config.yaml
encoder_activation: "relu"
fusion_encoder_bias: "all"
fusion_encoder_moe: "top_k"
eps: 1e-08
adamw_weight_decay_other_params: 0
Rows from block 3 of the fusion encoder of a small model that answers yes/no questions on an image's attributes, named by matrix and row number. Rows with one number within an expert belong to one neuron, the router's apart. Each number is 500 + 50 x the weight over its row's rms, rounded and kept within 0 to 999. All counts start at 0. Numbers have three digits each.
After each expert's rows are labels from the 100 texts, of 14976, where the router gives the expert most weight on average: "tokens" is the input token at the peak. Only what is clearly more common there than usual is listed. The data: aerial photos of the United States (SatlasPretrain).
# router: router (fusion_encoder.blocks.3.mlp.router.weight, 8x128, trained with AdamW), inputs 64-127
# up: expert up (fusion_encoder.blocks.3.mlp.up, 8x128x128), inputs 64-127
# down: expert down (fusion_encoder.blocks.3.mlp.down, 8x128x128, transposed), outputs 64-127

# expert 0
router.0:578520486467443498521408504475503524580463547502426547576507543545434432552531514477472578500495414565496515473546517490501528542461441447504505502509531509439513578442523561510472502508404561
up.22:404464515398520456455492458501464484507505487516498529464527521496589529556502489473500510512570436396516640453534451415493401420439544464504557511539482508429492504437530513474463549516471570
down.22:483386444477521357548461477536499504602459459503525471417485589451509476544457463512440435629477396491501502522507479464490456525448554542605589456574525507439521521573490476541536410501517532
up.23:430516468523478455467470528427536528601480443522499565538504522563523554631496431469498505606423514527474532503451416533511470458494544448550504463452508509574516447486548490554562385586459417
down.23:454567473462467443508569465494434513509582541494512589483487515473499520452500570548459614485533487507502429599557542529509529393408501447550548541539512452379474506447511461482475538479574532
up.24:379529480641553465491493545541442497527398583517553577423515430523491420430431453657559559531502437453524514511488486561468556495518512420418472492492517459498520447469450482576478551452474523
down.24:529493608489559494506483434574468469508465484542516471550493467538576580451481526475522440431512535425559534498636527496469441443502472549504501486410456487402491484439467458558552550454498543
up.25:394483524527426509539536432468519492538521570472541613627536510417449430529542465469420599605432495577576506557440506498467518522485561475626521507448451535547465562567535544567540465537481472
down.25:480486393483520501498405515467466529524533454529502580561546641518468495427450431462544561393526496526429475519604540439549484467532492428572492589488434406455562446524465500472563497495491478
up.26:545458543571473508483458487401608495504544465513554430526523486515447517563557448516439576533512520541528398510540429535481551468555467663514465535529502500597534491508461482519509610503516529
down.26:539465444427500459544485502586474528506500451473544461483517499443451495494406452497443555562492501504469597543431485495558424601536445462499466486567465487438534531545446559480479544416549495
tokens: "building"

# expert 6
router.6:516471524409552562410499511528523458457465460510507530538478559612466465515479496523386468449623449562570543512555481484445480571480509538487500494479540498551494519511531521433510405459442430
up.22:481553525363464399511499569472495555523550497427510614462541542547482478454506483593495426513481576504488502504551557552486501568547466510471571475480481453540558586477552499573488402541438464
down.22:520519442565454569468507530615545529429434495566449466513489422492505522516516469459531554445495469520504586525458527431543481481533543445519387517543457504539526540513490504420567453473489504
up.23:551467475471495577432442527535446501413528490533482535491547504484488494532581450433509509508561500583395507462558451453481487538476566474515522587515493482548498589498449466417512453505481608
down.23:454532491484434538482525504469497436454550516485542589485432518519469476491414612531488524613500543422515455601462450499494482487428463550518460447456582520489524465561600467483505512454512473
up.24:463459576577455437551543426505543540446485582408495566489559437581544464481520422582545486478382510500565505571543542519525498554426519413513470522539510501449452479477412519482486436436518487
down.24:601439544457492518468497531550515482489521503509511496449514468428430496571596463553465505577588468482485505522559497479454476480451352546563505536545528584552473428509429498557481405509474463
up.25:462476474533455497523561533433439556568459529515491494520567504540538433471433499495512404448533544440530581455493491441427444487496451531401449445456490470411549544401481355536592484482479531
down.25:493460533535562557540426458570465506497569484504458474512437534458555537541444451484509489561592517501541505438453490469580508541473549562488538501534424518502497514561506579571475394472525510
up.26:481521491579462506572504500425418548480507533483476432443549517538466505478575535543504491447478452497531499578452499543545542549578480565484437406462546497468488474406373491367464429498436476
down.26:572529425515493516537396555427482468470526543524586548523451497478503493608534489492505464514449454436462528467525551447489438523487529465507439545522419512556424612429485544490543407506492523
tokens: "railway"; "river"

# expert 1
router.1:540441561473551378503514510485505490453555538460431500399489476407519516482559477511564512540485502435406506572465490480454459473535547494505595451557484502450524372485462459584474483557599566
up.22:569584500541554457542542556418427564522588549518451507463449511471477608591477448494528546552607446514487523500517510437448593562535509576441584462498557478441574491508518492585528367481603493
down.22:516497573467502483520499452501556470371484470590439516570491523450448435515626540518471505508447458461542555350501446470498524371555594535620491565525480525508542512485556548492551444453503438
up.23:494519555547561436509595408462418421507472466538486587527500481506455546481383492456507526528555499490505482429497461482478483460420437464552456546461524506518529450529492467431423521492458519
down.23:517424499494512589385414516474479494614437392453426457500462505445438492472490519500453594553527498497568460494506528522495497509452504542520344413584475546525553482555540443498500521467433437
up.24:525475534505470487499546553493532466490573549540593520437500521570478512536462602528452523525411534517555391500534541443530545505461522555518527548412388510466552482509514516457483529516475410
down.24:464441480490522527476508529546451434624493467553462489552489496479438514531555546492602528480481480481553529507572493583521502577506459446479580511535545578491520442602534451493426545489439514
up.25:572523515449457486455510478427417470483509560469587585599471528454547528505553556466530544472506506538571620493562403384553558470445596439535565402498558474524547542425562415496529504483438490
down.25:443594448482520666503553480495572526456477459442505464416449522530556541464376533454487538603418530503545447542573474562447479455532448473472572557517492545466456421489502543503517482502576552
up.26:511403420439583403493467477498536512540543466518556481404417464544481420524552600463502437430435498512432453493482533534456557521500441507537448513434443496496543466554464598460534521444494395
down.26:472447546373548612473527546487409378495513477491555546471499393509454483461410584565536453521502510433449523533507479492562432436597542463480529626500567520417475485545547482468494470613451521
tokens: "crop field"; "railway"; "parking lot"

# expert 3
router.3:493513549476467541444489473548522543469429417539520570487559507523545517438512483463475472480533496482547495484550475510492443406423565487533544437550604454556434558524593486465453468496481523
up.22:431402450469530498487437549540516473560563521480465467591476541563511516556495471516490541482507566417542514512529486475540436482525458542506450460541494518545547505553523319538530545526451516
down.22:502450635475492515479437534412419475502521506442480562424557505444421439550494486477565567611470416531484441519508488445537546449500525519538453558425402552514498437520517407520522508401551495
up.23:493471491450494493474476428460527490478563498449438505530510569486515383430543482469528405545545479492420466555403543468589561501501504571506500483465554482559538473559547491535527487426407541
down.23:607574507355534492504564453539509466610495441456550553469489523478464425494474435505470447499518523546497441454540514545555463571464589425586546566546512506466522564396483539506428503579436500
up.24:498581546508512481562534551507539600528465445535533582491489551485521569526577490493553537490610487380476529539524550516637504505477520477623536504429494495562513507593537520471465435506534456
down.24:482437539451473556418508513543483518535468591430536583515515526467513436412555431469473512479533516617518508483413574501501530544396525525460486522457537480461540414470535470628461500535504562
up.25:473486521586524528473592514467550503528457548464421621493432451446566411515458518536500590456553575545490502516558485485481555500450483513555517418495466463577468493487405458594381441488477516
down.25:588480578545460550521441574518483569525498432523533473493541568525504479478646539461473473467463508427388466443427438502545494445498498516468487524594525585528458484520504478510539458523505494
up.26:511486417483467524505431494468470499599543523412472516480566513530509547422514478500576483518385573400439526504534594512446529396462489454495451403456531400550424600498526537448567554603566514
down.26:412483436490599559496468587518508476502473464577550463435520453402499501536501528500439519483515464515571546587476546515449537544499565489459491570469490461475497491564472527310494445522511522
tokens: "road"

# expert 7
router.7:425510420537472489530562481556608521483477477515470477452533493527518539507406494484473450492517538459437449372449543546458483500466440529426463537514526434494456545507461608478598518468519424
up.22:548547440497444443519421535550442528530630504372482482459582570581467531539473454477560521512413490489434502612505478463478522564566492460486490518463501512545434524495582496413567540496585526
down.22:492408436550542515528534514460451553559518435496632581513422551488463458547572426501524569540631447530567502525533534601555523509533459461542506526569471501467503450482457486521510455363469531
up.23:555595537520424482559517552479517394560521560527409463502492502462574579563433497530591386517556545430483618508514443570432473479508515521462551564519443428514484466589511496528541564412414488
down.23:484597543465542471490468443525470484592378469478481504573584492471540527591487507475520505522492473511466492513514491481506588545455468523429444388555392446445470457456513415594491508546449527
up.24:577497488475531500585485488464477592400480464537479388521416448497451551428489483409525495551490565623548495456536566529531495494528452482464482490429569499526537544546534550474517533455454470
down.24:479467557486546493461436460511580421484581498477508489492565542492548557464488526535549509461515511524551415406451536506436550504525476473524532613501473437446554475516518442502479608491477543
up.25:536443490422496457422569532432522436513409512488477469432565468460415447440439523478465535417474538595509449511515553513542444522496529415532494505577512460478409444555501487492546454557499500
down.25:577491447407508494505484483530455484418435435526417568487518496497500478436515515417564532443523461611441555530430534388522491525476517511573520474534521485428536487431537471494428539514430551
up.26:477501560461470502518516540510537460557503530530519525593495552440521514435477566472546475462524524487402530469429537479457534539488508500461450555447549481419567543456496525461479486592477391
down.26:424561520465553489487485490530546572543418563465498477548537595425545391597491487550524576525476578372543410609465449511522445463532512449542545436447598456506517477474454482539460509438632565
tokens: "road"

# expert 2
router.2:519556489436503640470463563535485473422515482586554500545511502614511479523519532473415467465648476625538491468585443471521418511518506513509472481527462483549440561523509463430549440546468431
up.22:422489471583473554517470572478506499568515468503512425619453474520465518513479510468485594468506587541560562418512535442457533556467522499497486450577546498385556547419451562499488518505494311
down.22:584438556547525470439511493552498511583488495505456414451479462521509504383520532535514480546441470561478540490465511539436516508475496425444443568475553471445506531497580398504472539476474543
up.23:627466572507465521456479513460430432570346558472473613474469533464518473490513484458511477488555464506567503494477492448616517461529521437513418505473438436510487541464416470548541468541499508
down.23:382533420472444535453547438554485464410410397580463438564478434530477582554547545538426432510485488509507506556476499430471484456504478512495503525495474510483418417552478499519443545492489471
up.24:525419442392498542525531485546500440553457391507457438492481530527486403528524509494558449498501423467447536584402553495538615466499509542539476474504533491495396511520562420509414533589474519
down.24:449490542473500543448509527474480509435489470423541546504422507465451464567477403497492553443481585508490479477506508467480553457460527412477524535484464479439546464552559500490632365578565456
up.25:569472514482510517454516474469501503467596477599421400567569534482529396478502490552560454487487531460579492474525514565517559360528442544452579514453505520478468446478550604569539499483525602
down.25:507565541491488463577528547532434472506438564462501525416603465502443579506548546477513578457519454442446438531575560411446452481540525490422449501564518436533572434513485450506497599508560464
up.26:491593529464446452535447537468441454559494467585533420555417507520475434520467545430492493503533513475520504514472496395511493549568528562540484416473493517429493473502606430581517488520477405
down.26:524456495533515462525566580424519523467540487509525486534367489552449622462521424398473579536445552505429528513377527478502514452523502531478427523447550486413504439597453518518476506393471523
tokens: "park"; "river"; "railway"

# expert 5
router.5:499497529446482590434514495499418464473467477561522483588483461525483496526549576534392493456571440636600588474535522513508518503464457494514485521470483486524480558545489509428560505431494452
up.22:603525566460486463489483542475493486491531543533523495492381472530475527441501573508524509487514522572525484481494470466536528497500553466500586413456435535528534465431528506554522536538599422
down.22:447552419605485487497513603555463524557432532438476468535442478453563624479444572486480497464500483492507449541544545519563457444395485502482509575567524426558504499503457532540543529486617510
up.23:407417475478435641464371546461502483577534450477503506552522530533503577516529532540483590464514539453486428498521574526546517514494499517432502530519484452542459473490517565538478509509610532
down.23:510469424409450477469544537515492432520556413539484494441481513574607456488518529447515459496551494492480577496505476445507501431560520498452497487598503503466395507495607524547630457465540535
up.24:540488587512512499526530540472478521555407511550480446524430537490535476524389471481516492400479482556463546524453424528464452581462555445458472496614470512499522535596351496509445508542449535
down.24:536633504567410465489538572505556577562468458555544570521516442489416500514508506411444522530445572453466546518526554537513590442549433471479499496449538527573482539417558536516511425400542473
up.25:504501522538406618457432483452435431539471418484497486457482467421527536428541558438583540621411483503492573553565523529533488442538549485498488478437437548502438518429577470470468490508532504
down.25:510536489394511577506405623544502546481405562486483467520468462466437507465512538494517461530463499470532555550573483450433450395464438396508493478512522570547519514504532448497517498571549565
up.26:507521532508441482511513453519452507476522523486499500453487544504493566444517426503518442423511552518544499493463506518578491438539592612477440512487401383448426563519467453465485628488520449
down.26:525597506419440473479471551516621420502404548496449426539494492394503447524587518506479557527467422549498520508484461568522456455461477542365509486561477491522566427454545488582493505481499538
tokens: "park"

# expert 4
router.4:470482448426542608391523520469483426420496480554511515511479383450461433540438551499452479473517512553517564511548485570483467584506425471445497541421459530600436502582472511379555494600497476
up.22:566544504540556566498509442563573489499423481524500452487505456462529422469531493499531492523559638423494564496576404532482371486566577576558422513617486579496512550489520535468524490486566522
down.22:454493490584448469552522471439449437494583504443470523454489552535609534493457505533527496480469394523511468485510533527583493529535346572494532459418446475506491627466530446485506508597452468
up.23:560474444534365505476512567542546550609485482436535531546520514580514505528512536511487496496503546470488476468526544484525521445540511554467479499395433517430457457600504424518423460487418469
down.23:567520412429498448496365494405458493427512450433449583538497527529455500545531432525546475524577492451457498429447444533469507522547475500486494492488464511569577481548559523342532507526476508
up.24:590498461465527452520611518502474485432505570460472505404517430398424514496509398499529508503530541583470481510474503560431480510420510429502484482473525552537540379537454518479514515445521487
down.24:495460496536486469512525516518491512525516502605501479396448486475543512568521411588523480592446496515536481418414539588537625534438537424569505476583467582521584498528388516521451561428530487
up.25:538520555478510476506439473474496496464426368557465474486506486527431433521527583414558529489567521572509451448510403585515526599472503561457508577566513449379586487478495532449496591390429465
down.25:505548527469437426528425569531512475565498459472505522556478407537496497499507503526448492513558551429542497424438486503460520508430514477564438553547515579472415559440511498419544468559434583
up.26:511491384627491507490547482535512578532422464466530496467473439453426518478544464529460464531488479439529468454452555514485438657450464539455481506380553467460448504510426548447545498514513512
down.26:460494571457483531550577468496506489464414487539447467535463441551587528502434534512512447553432428385521507511499613489495493513492513369543544478488526470545552507465404532553478587559530594
tokens: "crop field"