config = dict(
    encoder_inner_norm=False,
    encoder_positions='learned',
    fusion='cross_attention',
    fusion_encoder_experts_per_token=2,
    fusion_encoder_positions='learned',
    optimizer='soap',
    lr_schedule='linear',
)
Rows from block 2 of the image encoder of a small model that answers yes/no questions on an image's attributes, named by matrix and row number. Rows with one number belong to one neuron. Each number is 128 + 32 x the weight over its row's rms, rounded and kept within 0 to 255. All counts start at 0. Numbers have three digits each.
After each neuron's rows are labels from the 100 images, of 14976, where the neuron reaches its highest value: "peak on" is the class under the peak. Only what is clearly more common there than usual is listed. The data: aerial photos of the United States (SatlasPretrain).
# fc1: MLP up (encoder.blocks.2.mlp.fc1.weight, 2048x512), inputs 222-295
# fc2: MLP down (encoder.blocks.2.mlp.fc2.weight, 512x2048, transposed), outputs 222-295

fc1.281:155064159105124153149092096061115193145101128093150151135121158136119112155110132087151134095137104098145148126157117116141107203180102167119188115125151118164120135095163173139097135151132150060180174165131130173174117106
fc2.281:121140136120042183140148109158132112123092151119139087128131122115120086103169070153100151203133088156074161145101068133221128133137154096138080139094152092137107110102156068049107188109158116113200089132147171140115089143
peak on: crop field

fc1.300:143166162193126134136126108140073145095117185114101082097120165166127102122096023132165094127130096132116087116097119104175126143085088119125172125170092131098121089184137102118126135102134147128129140135152115142152175113
fc2.300:117118078103091189071070080108116096138139128130154178187077081078157158094086108133104133150101143090103102148069171102114169138099107135143163172194138182122109108125141114140128137122096047128161191098120142141115118167
peak on: building

fc1.20:120116062126140182126089114161185108079101147108141071159064159135118177139145124179094116158092113129135141121145121175083115128146186141109091103141180158107144134183134119129105096137103100182058160154099151154117173121
fc2.20:118085122120178157127138128128119115149128101054085160090098108183185181130047080112173067136138118162103197164122117123137103167121119143116144145105197169122188187028108139078125164104151123086127087129148162111122161106
peak on: building

fc1.563:155150106145133144108104169158133131157141113112158178128080080088120171133153130160144106095170149115129108153160160121117104058181116131139162113197140147067137127122120154138118067180141119050130120143074147127151166181
fc2.563:107132092172118136072135121118113089120115115074119070138181154081096128128132115168151151126134151059083109205092087099132084106133126108141062145118139153091154151131112187104099117149135166171119207168141148185128158133
peak on: crop field

fc1.749:115103111106157184135120090108126122158082087145113126127162155161116120148041143081166139101103157117146143100144145117163130160179151125169112071156082172125060161136120148132078153148114172086170154144134117167142111099
fc2.749:093127123096068155121133102126119142159083169133125119144162102136094112099128077168119125175132104157091104094068119126126156116121161118140102095121131106186125115118167104069107165100144157089164121104068164142118124129
peak on: crop field

fc1.554:169137111109090125134168105149119110139098160140156141079147148144129113132096084109154135118128103146151096163133076109110068120093158075157169161163114090119107158154106173126110126151200123088088077124108088108099112146
fc2.554:073082036124114168128103145151103125158140122116137154084028092155171167118062149169088109154076141126153105141108159106147119150125138128184178178147122108094060119130130097155064155173148059111121165097109127116105126109
peak on: building

fc1.317:176132122132124099159159124152115073111136184120136117055174120182077118102061052129195089176146141166147120164137032082127137127168123025146152201184086128126108123162141159122139097098162135108117104133116118110082158112
fc2.317:038105047116096157120100114116094104136108155127117160123057094125152158150054153198099111140068097110156130153121197122115115176111086140155183165150118129102088126137107121146081121154159050118143174096148142124134162090
peak on: building

fc1.39:120138047159175119117142137197060158158103159134144147232130135120152138122165088173124092121177099117095142093171112147149126037146110173130110085139143087166190107111083111123174098197132065140167100150116178144123160129
fc2.39:142130106131100139096133154171067101114095092104181121137188176106103077166103144151141123096153115098066160123082117124157160095149116121091098161176169119118146095104182153095131082209143141129121208150119167185120138138
peak on: crop field

fc1.586:180103144142115101159189148153172144157124112186127137092149118146098110123102093104168154159149137177173126135153054075120088094147155059151128169158080077115108136126089174092145101140165133090103063139134107112111115177
fc2.586:076098053150099155147118110128105120136093143105066180121087101156151154149068128181109111122079128134146102151099166142146123165136097163153163160128161083117093104143110127136088135173162076105127143091130149096116144078
peak on: building

fc1.565:150100053127133139092087115126074162190089146121138140210089123090164197177102143084128050055153180090125128099162071197194116139117138131139095125127142132093134155154090130109160146161162116088199134117136153163126091115
fc2.565:133087077107080145105158123190083134136101144128141142168153114111068100117134085178168092145140067150088151132097104131153165135134156101107095141132187086144083086099164081061094142165111143085162165079129187154115141159
peak on: crop field

fc1.716:130123161063109094153160105059133081117099141095100133121117184102136168123126118110120173059112130160159111149088123134167093076170156111156190083157088102145156131127157179144164137187062102150097135125158119093157152165
fc2.716:076137148179144175114099186109079072065134117091170133136140162127114100138155154093169155137110177106093146149098105078174101127198097159167124039137148155139146110172144159101151104120138170028146140092150113141183180151
peak on: crop field

fc1.233:095110142058119192134128074137189172145095126153155093178115180176147137112077113084126113118111106183095108108121110117072096136127132117122164135062125128130101185104124131102137157128115164117102147125161171195156081141
fc2.233:096120119149097116119095150130131087127179130088132192134102165136108085110131117128102111168145137163140134093060117131104125132144155083168046134107125141191101106116162095089133115082185122098138134114096153142067047158
peak on: crop field

fc1.380:167071144126136149153052123079116201139098125121103167126132155127116128157110119089143130123177119106126168143166096103143107163132117161110156135109157129122092137106154148141135137140131152093201173146144130130163129090
fc2.380:110117141117042169152156106147135121117122127105135103123130101120100094116156065158114154196116095156088170143093102118224144112140130085149073148099148094144110095115162070046103178101160117100190093125150166131103093140
peak on: crop field

fc1.29:136159129100122104163103135190165117118102136151167096054138102137182084118110125126103142187113132132153085107094112062123116088164140090107125174149137106165127110177122157131150134178121162150085111129056161084130099172
fc2.29:118078044164147123148138136145100080166146119096125173119100135142155171152118132166105141168148123139198116093134137128134143157119137179177155165133168123079116121120137132163067157191156102084122113103106139110101130119
peak on: building

fc1.476:118132172220125148114064111161199125113083159104178117118168121113159103077131136122075101087135098168153130136159130112118168131163122107148112135104147115197132125153138128156135137125133135076140147154136147153173111168
fc2.476:122122135161158089133152107130163152160110048049147189164146103119228136138134084136192144159096098137139191122148140152127087132109105162098116163170120136139098149154089159096076096162130121086168149093134183116148145149
peak on: building

fc1.79:148149128126110130177198116153157109122091122161197113065161090168128110104129141058124132119147163172131107155166098119116098094087150150140147110151071092085118138140121157153133142143160135116108080131111103126106116169
fc2.79:099085055126090174142161119111092112149145119107132185113072116141154213137034125138098069121095133119110134149090167089147158163122122154137146143141158100139095128142131125155127161166165106111154153094127143100082154110
peak on: building

fc1.135:142159075100143194077173146164106101138070127089158140146140170140142095171129138140142108096157163105172165076128117131126166142117058142180165119121172081145169100115150152191120090164088107117127134083182140116133200144
fc2.135:110160039168023141082128124145073139096120116088155125165160154105056089142146125123158133105107136088113105143084072170165108133120133106103116148166133161099043121103123185106095116191150181130123183157153147165131197174
peak on: crop field

fc1.103:106125171217196082099115110158232150150094093167109144108123081150140096090172151135195085127179077091183104107089145130113151068148151119023128085110134096109140100160169124172133168116164143146102097159144071128134122168
fc2.103:176109115113108173160160095100146122168161085109104176144147137139187158134092101087151137063114104168164166154155154160116190158126158127133172177162176104115116138091110132102105107133119116110162116068159146111176155078
peak on: building

fc1.410:158160131151126094089128184111139105126135142081197157121122149112115172160172157125158083120135124095126130114193161129163157146127101156168154135215105128096118059166125199142112171190159144134162119123078168126088126115
fc2.410:103109079143096181094140153114108056065149098060155074126149118143104105110157117108165160107169113087097116133098068107173089133203150125192087161101150124141121135150135125112126173088066140151156187157177150171140119161
peak on: crop field

fc1.511:115106170152192182142134074154174152121105161128162083124082132122148114111169116166098140145147119119138158159165169158101101182185205121116130099170137136172202129179079118137081138179127143141110106166130104139157116144
fc2.511:143085097145159122142171144105116128178126057041071190124113101170175168133049082113210077163149100166117187138123108091158177149090151170129154157115158154146133172048087150091139161121141109106148075117188167100105186108
peak on: building

fc1.645:137120124106109116202121085151091161116086141171124060115192131115153110132178149178097153158164125138157132175093115151072082127135231127146146098139165114122117111140138190180126140136170071170101086094124178104156136147
fc2.645:111079124104152139125122132081146100143150080054046162111069142165180163120054087088163057154106084140104178140116121153149176151117133155142180149094158149108128181050109135104134168137126104105129105117130151087072149137
peak on: building

fc1.132:156175077140236145082124127153085124128116115116160151241118115105160191165134097185142117122138138113133098074155146092145139092119111151145082103147155115147150125152092123109168068157111090064146128126152179133121131157
fc2.132:123143107141077110106110155142067124133115103108122149162168175091056068145127125134164121111110131106083138127083094131157142087136121102083053117151164147128118125095170157083125086195145206118136191176116188165101169164
peak on: crop field

fc1.146:184075124110089151092050165127123149104199154155151165129130183094144061144162140128184117116158144059170120151096156095108134134139174125128180127094163166114164159119121113134122125123189159117140103162101120102058163142
fc2.146:090118045099101109153127130090087099133140095091174141145165112137049129118171123122228161136116167074156093198089118096127058125169128139183102121137116153122165154115107122079185127097106148092121200159128132132134151147
peak on: crop field

fc1.55:097181137091070131126143074116164093129118134112137048143129148139108073152123165138143122163104133074105050169101140204047082159154147123138126116099123163141146124118125159156144146067147044141122084182068141153119122166
fc2.55:119143131085159212111172138106100104171096127046075148130141098127147187186079078118177065188160126115117186202090115125119131133115147150178137195098170174124198167067119142081080149177133085104115116132147159113121123091
peak on: building

fc1.167:177104144110142079106099123156075081131068188121129140156086110050127154151144101127124069204185170084162155114121130122167117116143145088123141079180156131119138101128120146085139129151117104069192095154067148115111098126
fc2.167:138126101132138146093112145092098095075126115073192105185155112107097092120143073171195134144145113078092134139102134089183099122176171102185111127098148128151127103119157124052139143118150154110155138142117161151081140163
peak on: crop field

fc1.440:152112070101121154152193126176142110082137199109173105118110079153049110141129132111125103182112145132071084169158100119110097102152159088141163180124139131096147065094121143114140123105136094095173157150167118129119104127
fc2.440:121135163119105154084126143045170091130112141142143148146132127070123158124118177180092108191133102122109126131117214081152142118127149149116121125134114149073148122098151160141136053187116103123156248164144129143103124143
peak on: building

fc1.557:138147172104103097150137132124186156153112146120127148165095112128143100125147116187119135111179112100075113134154097146091078147152123140115160108143225143101162165097109087139116172096130109156119142154104146125139167140
fc2.557:084091139083122220123199118149131094066134117113147062195105142138124111166127116146148129148185122105145133120129106104153087132128119131176130168147170130177199153103153131084120179161128094142149142169178172131095101118
peak on: building

fc1.48:111106174144149119095118110120130155155107209126141082120109155122120115148145147134066140110114157167154178132163088218123170117123086144173158113138165140131151111144125146142099095102157168157100161125126094168181134162
fc2.48:104093078113158151144119145094105116143132094066016139121083107180144156156064104117170122118129122141095200161115092100116149159125131144148134122110167170117143144030062109109156170154163102103153110130113153118112169129
peak on: building

fc1.268:108121093092141191157108068091170110117106156091172096166194161158142119100067111118125090150109115138088128084097130066092112173127125134137126085077111137153161193116116169069158127120110176091079135123113119189165100119
fc2.268:137147157101105124091121152113150104120151104083116157151139172149127094167162104123095135175131096141130070108040139185149135140140218077176056082115146155183107091132151100065125131085169099108148129099053144128090100138
peak on: crop field

fc1.729:159130124127171107151109144143070179105187135166159109142139108170110146183131178140199129165078089131119107208145096091136097105099139041057146156164143090128152138136162118134171172123120141169073136117149121141114101152
fc2.729:052069106161135079066148155156170162124129112121094126141097107030111156126088233098148147214113172162193133096107117157119129178161120126085109138145110168070108147088148113131074127138133140154091187141120170093136126074
peak on: building

fc1.334:122131141156178200130131095125161133120146119124165075118078140129095156132159110211121107159116181141150165149131152181057158144167197110173125095123197142104170109165152142152153109140176076180107171156108118115165131142
fc2.334:111103125096160156137137140097140120149101112049063160147123114157181144121043098106202081152133127160096195141104096160163136163128107142147111167116156161105143187054080158093107141135141108098121080138123194133126135152
peak on: building

fc1.693:094117089162128126115132099214141096060162151120134161140108108136123142130114153141164061123143173092185131184136136156114171149149105078104116057062106112149128111183144130130121109121156103171117126095099165151107119158
fc2.693:153101115126141113142144120098123186130157075111047151152101096096191153125064088167108133112105114114147144130102121147131137177103085135155125148108140117114104138061082154064042088173123109047151150086134094061174161099
peak on: building

fc1.447:140090061075051192102104182152113043111087144112116147112143096159087097122105086106148102165117128118145168115134171085091089165117176111155088164107101167137153112136172126153137103121151160105124102149118126133097139111
fc2.447:120157105117141139069168149104123132130165097115165169162142025116164151131132077217141092169119105153147131136152167151125116156135084093169215133177106133137099130114139135103108102154164099112166154094145100097088142102
peak on: building

fc1.718:162148120115114108145113124151130106093147172138169092126134155162084063140130133134116118244109151109105136156147063084135086104106128022096135186133115052125124127120161133142104120137125124165111169164153126147115120150
fc2.718:107104112141126120085162132120147119122153161078160160159098058042098155140107209149095161180108127151194130165119191152152147118140131155113125168134111158032118097108118143108115126144117111142125155126193152091083115094
peak on: building

fc1.211:136169084138149152162133103117121070088153158109153113092152159177110060176133154150139109218087116131174137162138084090083093141130128056140138228141162089120127107135160155115128141109163130118085124158113111128123113149
fc2.211:086109120112135136136137129134125152140149165098121191163025075117124153156066182182116175188110107151174100124124143148147130141140130177159107154117119160071110106118148140129098124194145084121120170109176161166117104101
peak on: building

fc1.32:143125114145096091110112206094105126142083187119116099150120054108157135079163105120207099130096148123145085167173114108151091138105159083169177160141140140101137158075117121081127088185168119103168139114076139073088166087
fc2.32:156112092151083119093121148112124122088137085152180180127129053078106128114174079178167152200138138110113154158121089104127072144163127141192088150109133136109123131148112110084116125144169163127138160138153097105113123165
peak on: crop field

fc1.251:136134124098130181120140082088104142173100117116109115204148138136136154120097199079135118147123067126119146167151121134105163098108150170130163087099149160150132113120151139090139128163100141092157159106167071133127115153
fc2.251:108134191061131144047121145154124116141102168142153084140149189148101145117155136141115102161110100087053153123101117145168141133139126074143157109158131185135075078115168126117125104140146104145157135101073141137118055125
peak on: building

fc1.104:156097122131129140092116158117121113122068163154116113138106117056113121149114124124122114188160152104168164159130106119176101072097177163151184103134135129084119156124101137086144127217115062125199123166040141134098127150
fc2.104:157101108156104177113103150118106125100138105140183106169149076106111106088170101155184111168142097077102134151134141115161087149171117119196135158113152086138150139146169102044147160131140143122172115143097155122090107161
peak on: crop field

fc1.694:134113149124156162155107103103136161157084173131107059102136118119089136139173185198099116181119151127131174130106129146072100128158169122141120061160173118127111153147118189154145080141130132160104068125109141095112161138
fc2.694:111076109103144136098104126100107106116114093088046142145068132150158139147058065085165075130096102157097179143127098114129160141129161131143154138099171143114152171026107119102117174143167102118124070141130183115081143116
peak on: building

fc1.542:169164138155148185167146115144127099118111165126168116095159109177111113119128093134146091165106153136123092129126081071143100134125152051099177139174117066122089085136138137093166072120173112122091128147105140107124104160
fc2.542:104105076138112158083158126134096099163126147095125180125075083107151163120016172127088116126063124133156136131124192111152159132091120123144155160154107130094132133095131119170096140157134071145162164094142144102054167108
peak on: building

fc1.250:199122127140147133153125179137085150188102150117149193206110094140159142196151118144148066117170137159121142132163111116119113125172111142139154158156178110094175131106131072147139144163144077068149111156127165136120108139
fc2.250:096107088146094125083139117168095100088099091053141110147177145113100123127146106137171127169134135092062133172087090088167137110151113094118063133128151175136144117120134129069123115173169153136178181136132142124107121122
peak on: crop field

fc1.333:132158139092159148093090140186138169103071149176136091107113078184187148155150139103079157168148156139098103179138096114152121111158187163081147047162092097126192169159098098180144188118175095131103114109082099147127092129
fc2.333:130028049110121163108134146059114116155110116097132140092053138111140207135083103061143068116101109168129127109123121076124203174078107119128179145117172066132096165107118139148131169155126106152142109136136148083095157129
peak on: building